Rows from block 3 of the audio encoder of a small encoder-decoder audio transcriber, named by matrix and row number. Each number is 128 + 24 x the weight over its row's rms, rounded and kept within 0 to 255. All counts start at 0. Numbers have three digits each.
After each channel's rows are labels from the 100 clips, of 14976, where the channel reaches its highest value: "strongest on" is what is common among them. Only what is clearly more common there than usual is listed. The data: short read English sentences (LibriTTS-R). In brackets: how many of the 100.
# conv: pointwise conv (encoder.blocks.3.conv.weight, 320x320x1), inputs 160-319

conv.49:092091093121126107136095136147134117115091120154095131137134090102139166156108109092126097134152164110115146160122157138126097119118161100125132142111126154114141137105133098143148140128104096133134141114111089092159121149135121105153110143104161090147114186122136144139136187094100097109147131123138130155117126116126095086168107116076136157080099160105132113141111146120134111160103119140163133126128136138121133138149096103107087114089114168102180166127143103093129121089153175
strongest on: voice: female (92)

conv.317:154107108149116077120102124105111171146122120130156128070136156147100107095101154139132147169096112142135114157139110152119107165125138097111120124113103129153119100144148101162125101121146125145105100133105117125154136106174097133097107134117124138143145162096100142174082155137137149131135140137129142078125124128163133115157134102140141111125059104144128111171142160108094143139135115121097079135136112160116102106151122148117095150099157137109099062135130085126157121118162153
strongest on: voice: female (82)

conv.160:125141125108115124133052201146117140133187137143147145162140116145168112164145119123155143071135106121154136128131147168097162117155126145106070142127132126108104129144122181147189110155071105167123120159158139115101141151150127106086177124154143159088138096099110168152161100120108126141127161102115143135145137133132136127107128112138122129162121082089131098142151124129108135132135132139119130140123113142110072132150136130145094113096137127115105129154090138086115108129118145
strongest on: voice: male (73); the word "was" (25)

conv.177:130135099154100114083144123129115103179132118114101132035118131073158121096124168135104161129164102123164142125118137144132096097126142076127133108135130099086143062115128174139101115140147120125152113114136117119127109137106089074147148126153137112150131117083105117148166080125123131102120134143129097127133113109116137097145121105118154132099099142095114138130143150117083141159134108122113089131088129143113123158092085138111100151103104138119119075140136118099104092102150100
strongest on: voice: female (88)

conv.38:144161155156140180113143140151108126144123124119091082113122108116137137121097015125138121141115119129095154108110164104146167119157124153120084145124102111147100123122092107098104136097091141113111148151133161102118091097117129134124157125129117094119116118122142141114123103108108109091119147108117073145156104142122141116119101148113112139146149140118136159064145143127104133128122105101128130124104114092121102124139160125137118137135139119150125132075121121114129109133146132
strongest on: voice: female (85)

conv.112:126141143136126066131140160134135134136149144121106136163128135107160128129117150143135157133166180071133132121178151128132125142101150120129124093146072140130124178137167123134075130119161135068130171154159130134137123116129093156093122120160083137126134138088197151157132139138096085092139087131140138123124132151160129151122146133110139148141125095130136133150131139176157094151161175170132129118081137110154152127119096108118139144104113164133115125105159090117150112120092108
strongest on: voice: female (91); the word "not" (29)

conv.18:110125119122110105041102108153130154086145122087153131076109119151125120150093161174153130064133077117101132108144106126144110134127147132137123106109113139134160112142170117102108085151132109152128128105146117122113144153152099133123133110131130116131126107063111139149136134130088136105147149118146112112146114132126151132127100159113127125105137151134117093103085143074147143129104113126129083087100143094162125159151142131103143128153107153116131099096130119117122119099117145
strongest on: voice: female (82)

conv.27:109156124140118133093144147145126146042148089130070138153121137129148148159084103156117132146130116115113134151160149121129090110125142178110112135105122124119119126087116127140144155115143106132083136127141115125101102084150135115125098129155125141156135119116113128084131121111121096135143187158115126110103118139083152106123132143095174141131121116130162137167162136110158132113167133100135183107097126140153113121113098100136144143147155153106113142110139114115112099142129116
strongest on: voice: male (75)

conv.56:102121128150115128136093141100112165176134147122133109092139117125081170092097131117087121126103142116146148127116137066099124120123091146116114138075116107109138100129149146113114141069186164106101154110122111117123057133125101157162124133151139138124175152097113115171181109121086108102111138094106128116177122116111128151127094139163139088119158100140125164145158145144144124093111120129107124114148122149145086116141116140139103122130141130131104093138108128087134133144116113
strongest on: voice: female (91)

conv.58:089159147133120116104126110139152137227105091121169151102116101104089133105136102053169093117125171106156153113161107121114120120141122088112095099096140136144134091055145157099116149099152133133112136132100118130125121127172050146133132103140149142144143121107103141146159103105142115121117133103150125094090124092132153151124150163153125108133112128124149120141138119080106141139105139092131067087132140148157123133122118110116113149136112127171110031122136056054123138125143144
strongest on: voice: female (99)

conv.316:102143081070148145113130141141141121134128142102160154132089101129132148119118135146130125102095088133120116128139127083122131115142147098117095131088112144110085123149143107144123131062124153113119128141116090124129101144138086125072141097127107138104130090114148180106122135156087106098075155138106122093097137073137143157140107192162096136152106115148168114116132171097124149133107127134098124158113116089134098122082109107149151108126166138157152086153076090113089103128120152
strongest on: voice: female (95)

conv.45:114124144141101183192094106156143142124051125126148145128139104111137123096099106097125135155148097116136124102172152128126151156068144122163068126112133154122142153104108139165120104122122108120153113104130105162152141163155130082160162126125139111123128108132101126132146117126141147077164134128157127139144099163119140126114089102122125099097131065121146110118100146139141122148160113161141121103147143094128138133164172088134104143100123143134139131146148104117143169087150133
strongest on: voice: female (91)

conv.14:099074096142119141133099121125112115131148120115090146105149118136143169177099124131105157135171091172125087157150124139112153103116142127100150121118122055155127117133123127115127153131125124134079116129153085176114148123109167132132140146112104115105101135126131101097129084130129114148090148129105121109099078119106104082140077118106119123107042080122119132125089147169125130094136137163109123125136104147162158119118122095143118157156117102174091104146115160116117125149134145
strongest on: voice: male (97)

conv.134:126126163160145115140115117119130167144125143140126131112145152082151132130135136144093199147166183129118102124121086133061173155111127102146134138188123098089150152154138159151073139119127128159122113145158127132146144122110108079192180128104139111145124174153129118125137117135140127105153115109133116138126090124174087114118084137133087122130113125092143102124122140146123123158139143142113130172137144104104151117100153119141125141146098062120107122148058141129106119134143120
strongest on: voice: male (88)

conv.121:154120135130121158087151119115099133141119109083125149108103105149155099129155139119110084125153114090131100159116124103133103111128131057135102135138140133123128128149180090115122112168161167108103113176124132133089144136121113171093148134107103135068134126094134147110101181060106156123111115092077165113111104134126078157104129105134163119127123123140119142119142127124115122147184182118123117118124140112101093098101108131088129143115119136089149134124124166135129119126115127
strongest on: voice: female (92); the word "of" (26)

conv.126:123140087133098169117132144150120065145106125109140145114123120085147119151130139090125105146121120181119099142158124143160084095142141106137101142116160111154047132122074120161176129132154094139104081074126137125153119135172120118123090123116147119153099174124086121080146134159152103120145134106164102133141149162099153124154132101078158182109114085113122106121094175110143144123120129090134127111137168134105106165108124118079115138100133170115106126153136122157123162163162153
strongest on: voice: female (89); the word "he" (29)

conv.11:093166135123120127128209167143130092145131147115127159142126123161127095159118146119124118136138168178128145163136118132165119151169137099116124125182149112148142141120125114069136147138185121136092154143121137073109118148097129200145098143144151078130141119133144119104117147121123123095084127118106125136118072109160116137110183116121128117147111146107102152127063149104115147136160189131165133102100119103138117116125111114113069103129129187138107155114065138113077142135117079
strongest on: voice: female (93)

conv.69:130150145144123117112121096118150148118077107090125124117127156105103149093114105155146147098174106127127173106158101137148089096137156159120128153145138126185139045101149137118108097132083168094143138168159104146097115100156097134132135135095131119125123132135128104120148146069136131116108135090117088146141111159142145108144133158134108129138145128098113110137147168091141128160138092069141148088115143136132137104125105132123142111119108112134107082139110118109150153134110105
strongest on: voice: female (83)

conv.100:129169141155158110133123133112127140131133074135131141112158128125123129141133139117095112113103143137122112177109104117169134102128089101090128170102124149147110119105100129109106096108075133134136080126114087145121130144160149135153117134113143109130089187110096136130156143147154099106156080139127199176106126132106132117151106105112182132097083098107160133113087123123097136124104132155113110125155160141153111103093110094103134136136125121121128146136145150149092128130160154
strongest on: voice: male (84); the word "to" (34)

conv.164:126144138094091143098129112163129131051161051130150126142113107138126119155102153139127139104101088153115134161129158152125118170107129182144120073106152166097121187137139142122173120154117093143143172139120116129114151129140162105138075120103138134118144144102103145135184117129127122114153107130127126108122094107139153127144124117115144137120129135133093135133092106103120087130078124144078091121141141144138102143110140179118152149112140156128101122157121137078105124088184144
strongest on: voice: male (85)

conv.65:096126157150129117142151149065107142150111097112150083136114170106086110123108104096123163141107101139127103094130128115141134118151091135150129153156100147081138121144109088144079092142162116103139132099164119117131144146100078166083142084149170158147137131114128100170120139133094134140125121110149141131133086127140140141140131131147144093129150157136138152113108091160127142126115161096127106138140118122111078102087146129090078134142113161162148125148097118142092042111152118
strongest on: voice: female (89); the word "i" (37)

conv.66:148148098119105118111116128133116132141105106109125090107157188115070145135122153097086101114167147099121123133150109075102107083118127152119130100109086121124126062117109131088129107130132152096137151115094093109128084159090108144141150135141091130125111146137147137129099161104132118134125123090145161130122132107124124108134090130142130103135121161124153138122112119147108068142130098143132145120078102166136108078113131135097143092185098128108140114132128143150136159131139129
strongest on: voice: female (94); the word "was" (31)

conv.139:107124114178137165146115148107127141066097083127127083122191148103113108108060149097095146135162134099079130109162147141146138152168131189144115108143124104131128092128118137102094132117145134158100135145129149125119150089140117152110149112115113102136111135106112129113088157117144140090122114123131126141146077104170103135165120075101120148126121149130128152159132137122079102125149146140125142148124118147112152126090131099088098115148109141112118141116097119139150104143120128
strongest on: voice: male (83)

conv.172:146129088154126155118126119135117133127142143129113117127129102136119090155122134092109151192106109166132113152095137132166113151141178177134138169151200081130089122151095131178139114157140079155118126090164143095120169160134126102106116120088167111115111132128100106142127124134159150141104104102119093122112147122070147125123132135120114138131113132159160148129129158135121133134112139126132154134147137144167161141119135128165117112077122124159126121177126148138121139114139161
strongest on: voice: male (89)

conv.9:129066130136098088152110104126161133105089108140104161145103153129120137128128134162129140104114146104119147120164145116101113108126144149163140107115119110138152114108185152127149146144095144147115129165171123139147121053103169135113146123110128145088121158134117111131132082119161084125134139142123115161130091156115116082131080112116161126149119067116087116136110117160170122122120141109141095138109158133118189127131095092110136157139130120106087101128135091172170119090138083
strongest on: voice: female (85)

conv.111:141148110125092122131152123164132148151133115116143113098128106133154152100138134080106134121108132120104147125131120120121125111133145084104144151124139155137109162138139099139118136131152166098122111140136106106098121139132044166122138139106141142073124135124102146120121106140147114090131084140123148093160150141130117101151135159153144125080032112101157136154132124110063124144136121116138060136093152142130152123144135136115147109109137145120099049128139122152131152134112144
strongest on: voice: female (96)

conv.109:111162111148120134119108154123110154185121113132128110102167121074137143105113103119120162136150121138128120147123137119069130123118146097105143128121103124153107146154115106108114145117130156108091117127139117181125106138152103126124122129157128128112149120044127150126119170135118094128150114093079143121135121140169125122087088114106134142134102120187134154131111141159056096118140108124135080123138139103107124107147138108086107135109099132151164106111146125148124138119135088
strongest on: voice: female (91)

conv.22:116147121156143140126146105102086073149092130086146113137120099141123088119082113138135142133127154141081103155129134126098137103110092148136123100123108147155104148131127116136095092123112140158130163120140147136099154178121135101108146115151120173131178098145135140094150121117117102126131132175122163148117153111111092115076117116113071156116142150139119098126079110116102126105101154117140127148098141108147143123091100110123120111159124133091095143154076159156077137122130103
strongest on: voice: male (73)

conv.70:167153107138110121100140145102139101097117123109137103145173109155128139110078101096104052111082109155144123131106128184137133099167115136112103083128133134125132150142108131158155112153089153126144093110153139190114148105123115083103129107125130139109140130115126143126082129133125126143159141119117119111124168128107163136094107160121135148110145131045090134156158123129116126156082137126120112148119145180143122148092148129124121139141120167130128146138112152133116121162212156
strongest on: voice: male (91)

conv.173:120177111181120112160099119121100132122141139131091135127089161132122132116106124107156158111169129088108138130160093095152124104120119094158133115151107134135096114161158094126136134154171149112121145112121105146096120118090114137105156116113127123148110156092171115132109096139112140098119114136146131096116142096153141145155172099131142095093110183107150136117167107162127114174109152150121063136125097111140102140124071136154164151157127127145159072142119126120168118124088088
strongest on: voice: female (95)

conv.260:108133152125157138133115134113126140068149091141127144119109154117156125116130147135045121133129166122121145102090124139142129180108083122107098125150127131133121103130132076129100080132090120136167131150147143110129164135120128134149123154163152117141105155107123105136161129102114131114150154091113163090162132102172147094129129100089162112130128114112172077114110169109135134152135114136117091093152158133106094136156134110139136144103113145110085178160132142120152085116145109
strongest on: voice: male (72)

conv.189:128179096122121120133091127131163151139099126152106095147130120135089082138050128113137159151113117136152161117131128122079096169114148135152136123155149116094155132139122120108141136143119152109156154151099108143163154105115138104110138130105181085139113102135156096144137101117180135120124097155138130074110125116126117088169109102106131137133129242106121155143129114133147131176105145140105140146127087114132125156107130151126093114156117148084070137111132119081132139134138135
strongest on: voice: female (90)

conv.85:104135113131176102101140105076126101111131092119127146110147116183144104118157143072098118102134121108116107117060121131144083108115129125159143142127158149145128106140169118111138107140156130131155134109123139107137138116117152151111137121122117108099122135101137124135106148126084111153125140112128145078108103064093109121117133147140146090125121136108123124134143107156139157061147140107137160166131115105148111119129097082163139148151088147120122130097140173150081103118098084
strongest on: voice: male (75)