From a checkpoint of a small encoder-decoder audio transcriber.
Training: adamw at rate 0.0017, 25100 steps.
Rows from block 9 of the audio encoder of a small encoder-decoder audio transcriber, named by matrix and row number. Each number is 50 + 10 x the weight over its row's rms, rounded and kept within 0 to 99. All counts start at 0. After the name is the row's rms in percent of the matrix's.
After each channel's rows are labels from the 100 clips, of 14976, where the channel reaches its highest value: "loudest band" is the band of the loudest frequency at the time of the peak. Only what is clearly more common there than usual is listed. The data: short read English sentences (LibriTTS-R).
# conv: pointwise conv (encoder.blocks.9.conv.weight, 320x320x1), inputs 0-63

conv.32 100:43 75 52 66 48 39 45 50 45 41 47 52 47 49 45 40 52 58 54 51 39 55 38 58 42 50 25 40 64 56 54 62 31 48 28 24 38 54 49 60 41 49 39 40 38 55 53 50 28 29 53 47 49 63 18 57 47 52 48 52 58 43 46 62
loudest band: 4000 to 8000 Hz

conv.240 099:47 64 34 40 51 65 62 50 57 48 51 55 32 52 34 45 54 49 53 57 37 62 32 38 35 51 58 37 44 61 63 50 61 45 56 58 55 31 36 51 30 53 57 47 54 33 65 38 45 47 28 40 47 41 50 45 41 50 63 46 36 42 54 36
loudest band: 250 to 500 Hz

conv.12 099:42 48 56 46 44 58 71 52 45 52 50 60 62 43 45 56 77 53 42 54 61 48 47 62 56 57 52 59 55 58 51 60 54 34 55 62 34 48 59 40 37 42 78 40 57 38 57 53 66 63 48 42 68 47 47 64 30 44 38 39 51 50 60 59
loudest band: 4000 to 8000 Hz

conv.279 103:34 53 16 64 59 44 46 56 49 54 41 24 53 44 49 54 52 58 58 61 54 59 39 48 46 16 61 46 48 54 62 46 54 58 33 50 44 45 48 43 51 44 57 56 52 55 52 40 47 63 47 61 60 50 48 42 49 56 40 49 33 55 58 63
loudest band: 500 to 1000 Hz

conv.86 101:62 30 33 54 42 47 27 43 30 62 54 60 62 53 54 56 68 47 52 55 48 39 34 55 60 55 57 60 64 61 39 59 62 42 48 47 45 40 38 52 49 54 52 50 46 54 40 46 09 61 53 59 18 48 72 35 44 51 31 60 64 45 46 52
loudest band: 4000 to 8000 Hz

conv.230 100:58 62 49 53 48 49 61 50 57 43 40 35 56 43 35 29 42 34 57 43 60 50 65 53 60 61 54 48 69 47 41 40 47 46 57 59 48 62 39 60 49 58 52 45 66 48 62 36 53 46 36 43 41 50 63 52 58 71 48 48 34 37 39 52
loudest band: 2000 to 4000 Hz

conv.16 099:57 44 65 47 51 33 61 58 37 59 40 63 63 64 26 64 64 45 54 51 51 39 58 58 56 56 34 32 44 39 41 64 49 51 46 44 63 59 30 37 43 52 64 63 65 32 47 49 43 37 55 48 45 66 37 37 59 58 41 57 50 51 47 58
loudest band: 250 to 500 Hz

conv.162 099:28 38 60 55 60 61 62 47 35 27 61 22 57 44 56 39 54 62 45 33 63 44 40 50 56 46 36 52 36 55 41 55 56 46 62 60 44 52 52 37 47 44 47 56 44 45 45 34 56 50 64 47 48 43 58 57 68 52 55 48 53 46 48 45
loudest band: 250 to 500 Hz

conv.294 098:45 60 46 51 46 59 59 75 42 54 62 41 49 69 41 64 56 40 51 73 70 64 43 42 61 52 69 56 38 42 45 64 43 55 65 34 52 62 60 54 44 52 71 59 44 53 47 50 52 37 52 49 58 60 32 56 46 47 57 53 57 48 38 48
loudest band: 4000 to 8000 Hz

conv.267 098:50 31 49 47 60 41 55 28 51 57 63 32 65 43 61 48 67 42 44 59 49 51 47 73 40 37 46 35 38 54 53 73 58 57 52 53 66 50 57 61 58 41 65 29 45 52 42 60 47 56 62 38 61 46 55 51 31 43 77 57 42 65 49 67
loudest band: 250 to 500 Hz

conv.318 101:45 49 46 41 54 52 44 51 58 44 50 34 64 47 57 56 39 49 39 46 54 43 46 43 58 44 47 52 50 70 36 50 53 59 26 36 39 50 54 38 53 42 55 43 50 36 33 56 59 64 67 43 56 64 51 61 58 44 43 52 41 44 61 63
loudest band: 250 to 500 Hz

conv.212 101:43 59 45 50 49 58 38 47 53 56 52 68 48 47 44 62 58 37 39 56 54 33 58 53 55 48 48 63 62 74 39 42 56 39 57 70 38 63 49 44 70 50 52 55 48 52 60 35 66 51 55 51 60 43 54 42 40 48 38 47 51 39 47 62
loudest band: 250 to 500 Hz

conv.91 098:39 41 51 57 42 43 47 59 50 48 63 68 41 66 45 73 43 56 60 29 58 48 53 56 59 39 53 65 34 65 14 33 56 57 58 63 34 49 50 46 64 41 55 42 63 54 46 65 43 61 40 55 38 46 47 43 52 39 56 45 36 48 56 57
loudest band: 250 to 500 Hz

conv.141 100:36 41 47 40 45 53 49 44 39 40 58 46 52 41 30 48 62 27 46 51 54 57 44 38 54 40 35 41 53 52 25 40 53 21 39 50 35 44 37 56 41 39 42 42 46 37 37 47 45 45 47 43 51 43 55 52 47 49 46 33 38 54 57 34
loudest band: 4000 to 8000 Hz

conv.103 101:30 47 62 62 49 53 50 49 44 50 30 53 63 60 46 46 59 38 38 25 65 58 56 28 57 52 52 52 51 57 55 68 64 35 57 53 56 41 41 19 45 45 69 45 44 50 44 52 32 47 63 53 51 68 82 50 53 65 39 50 58 42 53 42
loudest band: 250 to 500 Hz

conv.97 098:47 69 60 55 43 56 49 41 38 59 41 51 67 61 52 63 59 41 43 47 47 57 53 33 24 52 54 61 48 60 48 59 36 60 51 57 51 45 43 56 46 60 33 48 62 36 45 48 49 39 49 54 46 48 63 51 47 44 59 61 78 53 55 54
loudest band: 2000 to 4000 Hz

conv.171 104:50 58 48 14 48 68 49 57 61 59 49 35 53 55 44 31 51 42 59 52 50 45 58 43 64 45 55 49 38 40 60 53 55 43 33 35 64 67 55 55 39 43 54 54 57 55 37 52 37 48 46 47 48 55 35 42 53 58 69 46 35 41 48 26
loudest band: 2000 to 4000 Hz

conv.152 099:40 36 51 53 56 48 42 42 47 52 42 42 51 62 19 41 59 58 35 57 48 52 58 47 35 42 55 45 57 51 33 41 51 39 54 46 56 53 31 57 51 47 47 59 37 53 51 61 63 48 50 30 63 49 23 55 45 45 48 44 62 59 64 58
loudest band: 4000 to 8000 Hz

conv.210 098:63 35 49 41 50 54 44 62 62 55 38 35 56 57 42 57 43 52 58 59 47 37 58 55 39 53 58 60 56 46 48 49 42 35 49 46 40 36 59 41 57 50 40 38 42 58 33 65 27 46 29 56 47 32 39 42 41 43 53 43 42 37 46 64
loudest band: 250 to 500 Hz

conv.253 098:62 59 56 62 56 28 54 56 49 46 59 58 68 70 64 55 45 51 44 59 52 39 59 40 46 51 59 52 42 61 47 42 44 54 55 56 53 33 38 44 53 54 62 49 61 57 52 53 32 53 64 41 66 43 52 47 48 51 60 34 54 48 46 54
loudest band: 250 to 500 Hz

conv.133 100:43 49 35 56 53 66 33 44 59 27 57 52 43 40 47 37 55 48 49 51 52 63 41 47 46 38 50 52 43 44 42 46 33 40 49 51 49 48 50 48 54 58 57 71 46 57 61 62 20 34 44 49 56 37 31 27 57 50 42 56 59 60 49 56
loudest band: 250 to 500 Hz

conv.65 099:51 45 71 40 42 41 50 57 60 44 56 52 42 50 53 58 49 55 63 35 36 48 33 53 41 52 46 58 32 41 24 55 35 55 35 34 38 61 52 61 42 67 68 55 44 52 37 75 57 65 59 47 31 43 44 44 49 41 50 56 47 56 61 42
loudest band: 500 to 1000 Hz

conv.266 098:46 49 39 65 60 54 50 56 44 44 41 58 48 52 71 30 48 43 55 59 53 43 32 66 44 47 44 43 59 48 32 49 44 60 56 19 42 49 47 48 64 46 52 49 57 39 55 50 53 53 42 62 60 41 64 24 48 64 45 51 38 51 32 42
loudest band: 500 to 1000 Hz

conv.271 099:42 48 56 62 53 56 66 43 56 45 47 32 50 50 43 59 58 61 47 51 46 41 54 43 32 35 57 52 65 53 54 44 33 45 42 55 48 55 52 43 32 58 58 44 46 50 40 48 72 45 39 51 57 54 37 37 41 72 62 49 31 46 54 52
loudest band: 2000 to 4000 Hz

conv.26 101:53 40 39 56 63 43 32 67 56 38 43 64 47 63 51 64 47 56 46 49 58 60 54 34 56 42 30 51 58 58 46 54 36 25 58 48 49 33 62 77 54 75 50 48 46 56 42 43 30 56 41 45 35 42 44 46 52 58 38 37 58 45 53 51
loudest band: 4000 to 8000 Hz

conv.128 099:48 36 54 32 56 41 57 50 66 32 41 51 48 53 61 34 61 47 55 43 32 41 64 49 47 44 29 42 62 62 52 39 66 40 51 62 61 47 44 55 47 42 56 55 51 53 54 41 48 45 30 36 46 43 52 55 41 56 64 47 50 45 44 63
loudest band: 2000 to 4000 Hz

conv.51 099:36 37 35 37 59 60 77 50 53 40 53 44 60 50 48 39 31 35 63 43 26 38 51 56 26 42 53 31 47 41 66 67 59 43 64 60 48 77 55 47 55 48 52 58 52 41 64 55 52 63 51 36 41 35 43 55 57 55 65 63 40 49 42 41
loudest band: 250 to 500 Hz

conv.281 098:58 33 52 49 54 56 43 55 44 41 70 52 47 44 45 59 19 49 67 48 62 63 22 43 61 54 72 43 42 54 50 49 42 66 40 53 46 43 69 44 58 31 35 52 49 55 51 38 46 58 58 54 40 54 62 55 53 64 48 49 41 42 57 72
loudest band: 250 to 500 Hz

conv.101 100:54 47 58 54 61 44 58 63 63 53 44 44 49 55 54 50 65 70 56 44 50 52 56 34 59 47 16 49 53 39 52 49 43 30 61 37 51 62 54 61 42 60 48 55 51 43 66 42 30 46 45 52 51 53 46 48 35 58 48 55 45 44 40 42
loudest band: 4000 to 8000 Hz