{"model": "encoder-decoder audio transcriber", "dataset": "short read English sentences (LibriTTS-R)", "train_examples": 26041, "gain_aug_db": 6, "time_shift_ms": 100, "n_mels": 64, "hop_length": 160, "input": "log_mel", "spec_augment": true, "win_length": 400, "tokenizer": "char", "vocab_size": 32, "encoder_arch": "tdnn", "encoder_norm": "batchnorm", "encoder_activation": "gelu", "encoder_depths": [12], "encoder_kernel_size": 3, "encoder_stem": "single", "encoder_widths": [320], "fusion": "cross_attention", "decoder_width": 192, "decoder_layers": 10, "decoder_norm": "layernorm", "decoder_norm_position": "pre", "decoder_activation": "swiglu", "decoder_mlp_ratio": 4, "decoder_head_dim": 64, "decoder_fused_qkv": true, "decoder_bias": "qkv", "decoder_qk_norm": false, "decoder_parallel_block": true, "decoder_dropout": 0.1, "decoder_inner_norm": false, "decoder_positions": "rope", "decoder_cross_attention_every": 2, "decoder_tie_embeddings": false, "init": "kaiming_normal", "residual_init": "none", "optimizer": "adamw", "learning_rate": 0.0017, "beta1": 0.9, "beta2": 0.999, "eps": 1e-08, "max_grad_norm": 5.0, "max_steps": 25100, "batch_size": 128, "epochs": 123.4, "lr_schedule": "linear", "final_lr_fraction": 0.05, "warmup_steps": 500, "weight_decay": 0.05}
Rows from block 7 of the audio encoder of a small encoder-decoder audio transcriber, named by matrix and row number. Each number is 128 + 32 x the weight over its row's rms, rounded and kept within 0 to 255. All counts start at 0. Numbers have three digits each.
Before each channel's rows are labels from the 100 clips, of 14976, where the channel reaches its highest value: "loudest band" is the band of the loudest frequency at the time of the peak. Only what is clearly more common there than usual is listed. The data: short read English sentences (LibriTTS-R). In brackets: how many of the 100.
# conv: pointwise conv (encoder.blocks.7.conv.weight, 320x320x1), inputs 280-319

loudest band: 4000 to 8000 Hz (45)
conv.120:135121116153113141134139035139111147113121137073184143134138118078163133158097113140135057116133090140135182110140170148

loudest band: 250 to 500 Hz (29)
conv.38:108139130099087154104129104135090132147096151119132126154102052167134105160094135075098118151148128066104160128098124135

loudest band: 500 to 1000 Hz (32)
conv.309:111055107148154061093117109167154113163117033167128100137117165136147147079110106052121161134156138117107122183140143134

loudest band: 4000 to 8000 Hz (25)
conv.19:152187129082127131172153118109136138142137144136109119177101096109119093066160119136091143148109108109124138083140134095

loudest band: 2000 to 4000 Hz (32)
conv.180:167164159148157113159181120137064131147134133114156152098123161105156175123145132096135097136085122088096117119170129155

loudest band: 2000 to 4000 Hz (32)
conv.305:170184156142131141087113139135151138123146127134053130190151225140116140160108156181122135147167082112157111136157123140

loudest band: 4000 to 8000 Hz (43); 2000 to 4000 Hz (26)
conv.272:125125114112107075177140146115052140137135153173082141085136081089170095070072116108127081081117147126141159125171124113

loudest band: 250 to 500 Hz (70)
conv.278:144076086156152126128132100131178118177122143086105134157133070125154062084153152117137127073115150162097122145176142149

loudest band: 250 to 500 Hz (31); 500 to 1000 Hz (27)
conv.286:191140117163133000077155134133181165101090132208131126193121169134214148065115117125147127236174116106140137165142101157

loudest band: 500 to 1000 Hz (46)
conv.26:126122054150140163136119120132135059103144120089101156091098062062086109148057067073081093137108072140063082133103136070

loudest band: 500 to 1000 Hz (38)
conv.241:185129163116073140165174121142137117112180167129112144127151112135168185101084178122027116084153121127139142132048046128

loudest band: 500 to 1000 Hz (44)
conv.12:149106121145084074135061111133067124101132142120121125099146111129131096108161142059131116122088116167099087166091166097

loudest band: 2000 to 4000 Hz (29)
conv.224:102090065114094147158111069087105059124103126114123090141120038160156128116097064119149092143164125154161071097128162123

loudest band: 4000 to 8000 Hz (56)
conv.45:149114180173134042102170150135139136123166131145170054092102154172122089115143137100132118133142149086125099154073116164

loudest band: 250 to 500 Hz (28)
conv.112:151154110144177102117151092139139163139125151140117140145198128115118099114093142118105016162150163124081140086177098087

loudest band: 4000 to 8000 Hz (37)
conv.222:112108118120118089077117131135133099148144190154171051085144182125108139111151083113118125123111168112164068126142131107

loudest band: 250 to 500 Hz (28)
conv.184:115101112145167094054122107132179135119069132136104165164131129059173097123118121108046140126061127153082116145097094115

loudest band: 4000 to 8000 Hz (88)
conv.64:124124119112151146073116128125134147130143192124082091084130127063108135141115132140087115129100133171143137161158132145

loudest band: 2000 to 4000 Hz (43)
conv.50:094140102133050173121117154161176139037176107137148086115120111149093107191135136158124094134076127125096144121080143108

loudest band: 250 to 500 Hz (30)
conv.227:187153119153175116075160127064128149099152104132119135125136102130123130102117074148127089150079172134091103090158119126

loudest band: 250 to 500 Hz (62)
conv.181:057110097139125119151099105155167142079153164114102074128137106150123103112118141077158101134140096096194080114119136102

loudest band: 250 to 500 Hz (28)
conv.221:145120129175130144126100074163100099149128079099140118105158085102178128106124057112139112164152113120174160156088133135

loudest band: 250 to 500 Hz (33)
conv.189:085114130106141138098136155144148107138119156049147101146082110160139059111127119132121053159115114152148087149148155087

loudest band: 4000 to 8000 Hz (88)
conv.239:115145141173124156157045099161095151064180135114130111093179138112091068156090125158111151105126147143120141078059129183

loudest band: 2000 to 4000 Hz (56)
conv.185:149102147130123156146128125165121113133198139158135172178138135113101177195142107122137134114178118110097140097188098152

loudest band: 1000 to 2000 Hz (28)
conv.157:142099153097112140113129138130114108116150112089158155132137131198101104131126086117116068190162164164200162136118114141

loudest band: 2000 to 4000 Hz (31)
conv.205:038149069122169169185125123089124166107092129168096193145103080086139152128112073119174118088082145171148191156155121156

loudest band: 250 to 500 Hz (47)
conv.67:107133161145132149126132126141145172119142140142172103115092089094121172141058150048118174142151163108121163219115114091

loudest band: 500 to 1000 Hz (40)
conv.295:124123138076091120066151139136133092099131109121131077081097115125123097199138042106143132108144131115165140094100099134

loudest band: 4000 to 8000 Hz (45)
conv.247:138076165111054043065128186041141088115094134101177154135114140088113068073150122142176129097149109048123139139158189140

loudest band: 2000 to 4000 Hz (60)
conv.97:152122145130117154037129175160137118119118163151096125120155081081087122105080135088130148155089153110040124170151127140

loudest band: 500 to 1000 Hz (35)
conv.201:143155103144144121124138192154144163075133039103111089165171195113158156109055080089137142145132116114178118146123151117

loudest band: 2000 to 4000 Hz (28)
conv.197:140130025153098144084171063119082131143131113150108130136155105131135092177128096125152144136145125153162115114112129177

loudest band: 4000 to 8000 Hz (25)
conv.96:108067160133104141144112116084094080112153168100093175099148125131085157123117128076107111135129077131153139156085148101

loudest band: 4000 to 8000 Hz (45)
conv.223:125037128190097144171102184133103073114119124151099172108157094135101106116106166105151074119148143146109124111119132065

loudest band: 250 to 500 Hz (52)
conv.68:133157137111148186105130147069167169156137164153135138106097112061119115150123078168146077137097120105113123107134084091

loudest band: 4000 to 8000 Hz (57)
conv.139:152106142143156142118164135077143121102174183103148053131153140107096079193117123136073141062069121149167118139134132130

loudest band: 250 to 500 Hz (31)
conv.296:125149124123108146089052106162104158086103111131157133137100135147172151113142102191094158100090141186088133148100097102

loudest band: 4000 to 8000 Hz (25)
conv.244:195135143210123129166099092068118145113097126149114127079078092119152100159076093135138084159107111191085114128155139129

loudest band: 500 to 1000 Hz (46)
conv.196:088074086049115127111156092109112132109084144160136132175079107126103099103121133139123091138171122089102098151127094156

loudest band: 1000 to 2000 Hz (31)
conv.231:119137110138071145157136124130099109199126151139126069132129193138118132129133051088165138104098114087143112182114142159

loudest band: 2000 to 4000 Hz (48)
conv.266:152115148108162112142124032099118086116109151139093167134060180136063092107100039154137101155111166092109161123211091148

loudest band: 500 to 1000 Hz (26)
conv.37:149098150090134098125101115094139111150147096145122131175180081111180115151039165128124040103060112074163131167129080175

loudest band: 2000 to 4000 Hz (54)
conv.8:140132175124130194162140161098147163050146142076106130145165099142121135109088095104022109141113145167147150125094117111

loudest band: 500 to 1000 Hz (35); 250 to 500 Hz (32)
conv.225:115112156140079140106105081156086112164026119114148119127104115126119142094122116076096106127139083136100164099128137107

loudest band: 250 to 500 Hz (52)
conv.2:031162105150096164090172122136127138139159100152140113131144151180135112118100136138165088129122154094153087101117120135

loudest band: 250 to 500 Hz (68)
conv.200:175117107115134143128113140126128109087139142106118062147138090125132137103111116085129051170117138085157122134152117110

loudest band: 2000 to 4000 Hz (31)
conv.226:143107164117097183178077080128084098095117115085159121087127162133132135133147082134145116119148118094153122063145108130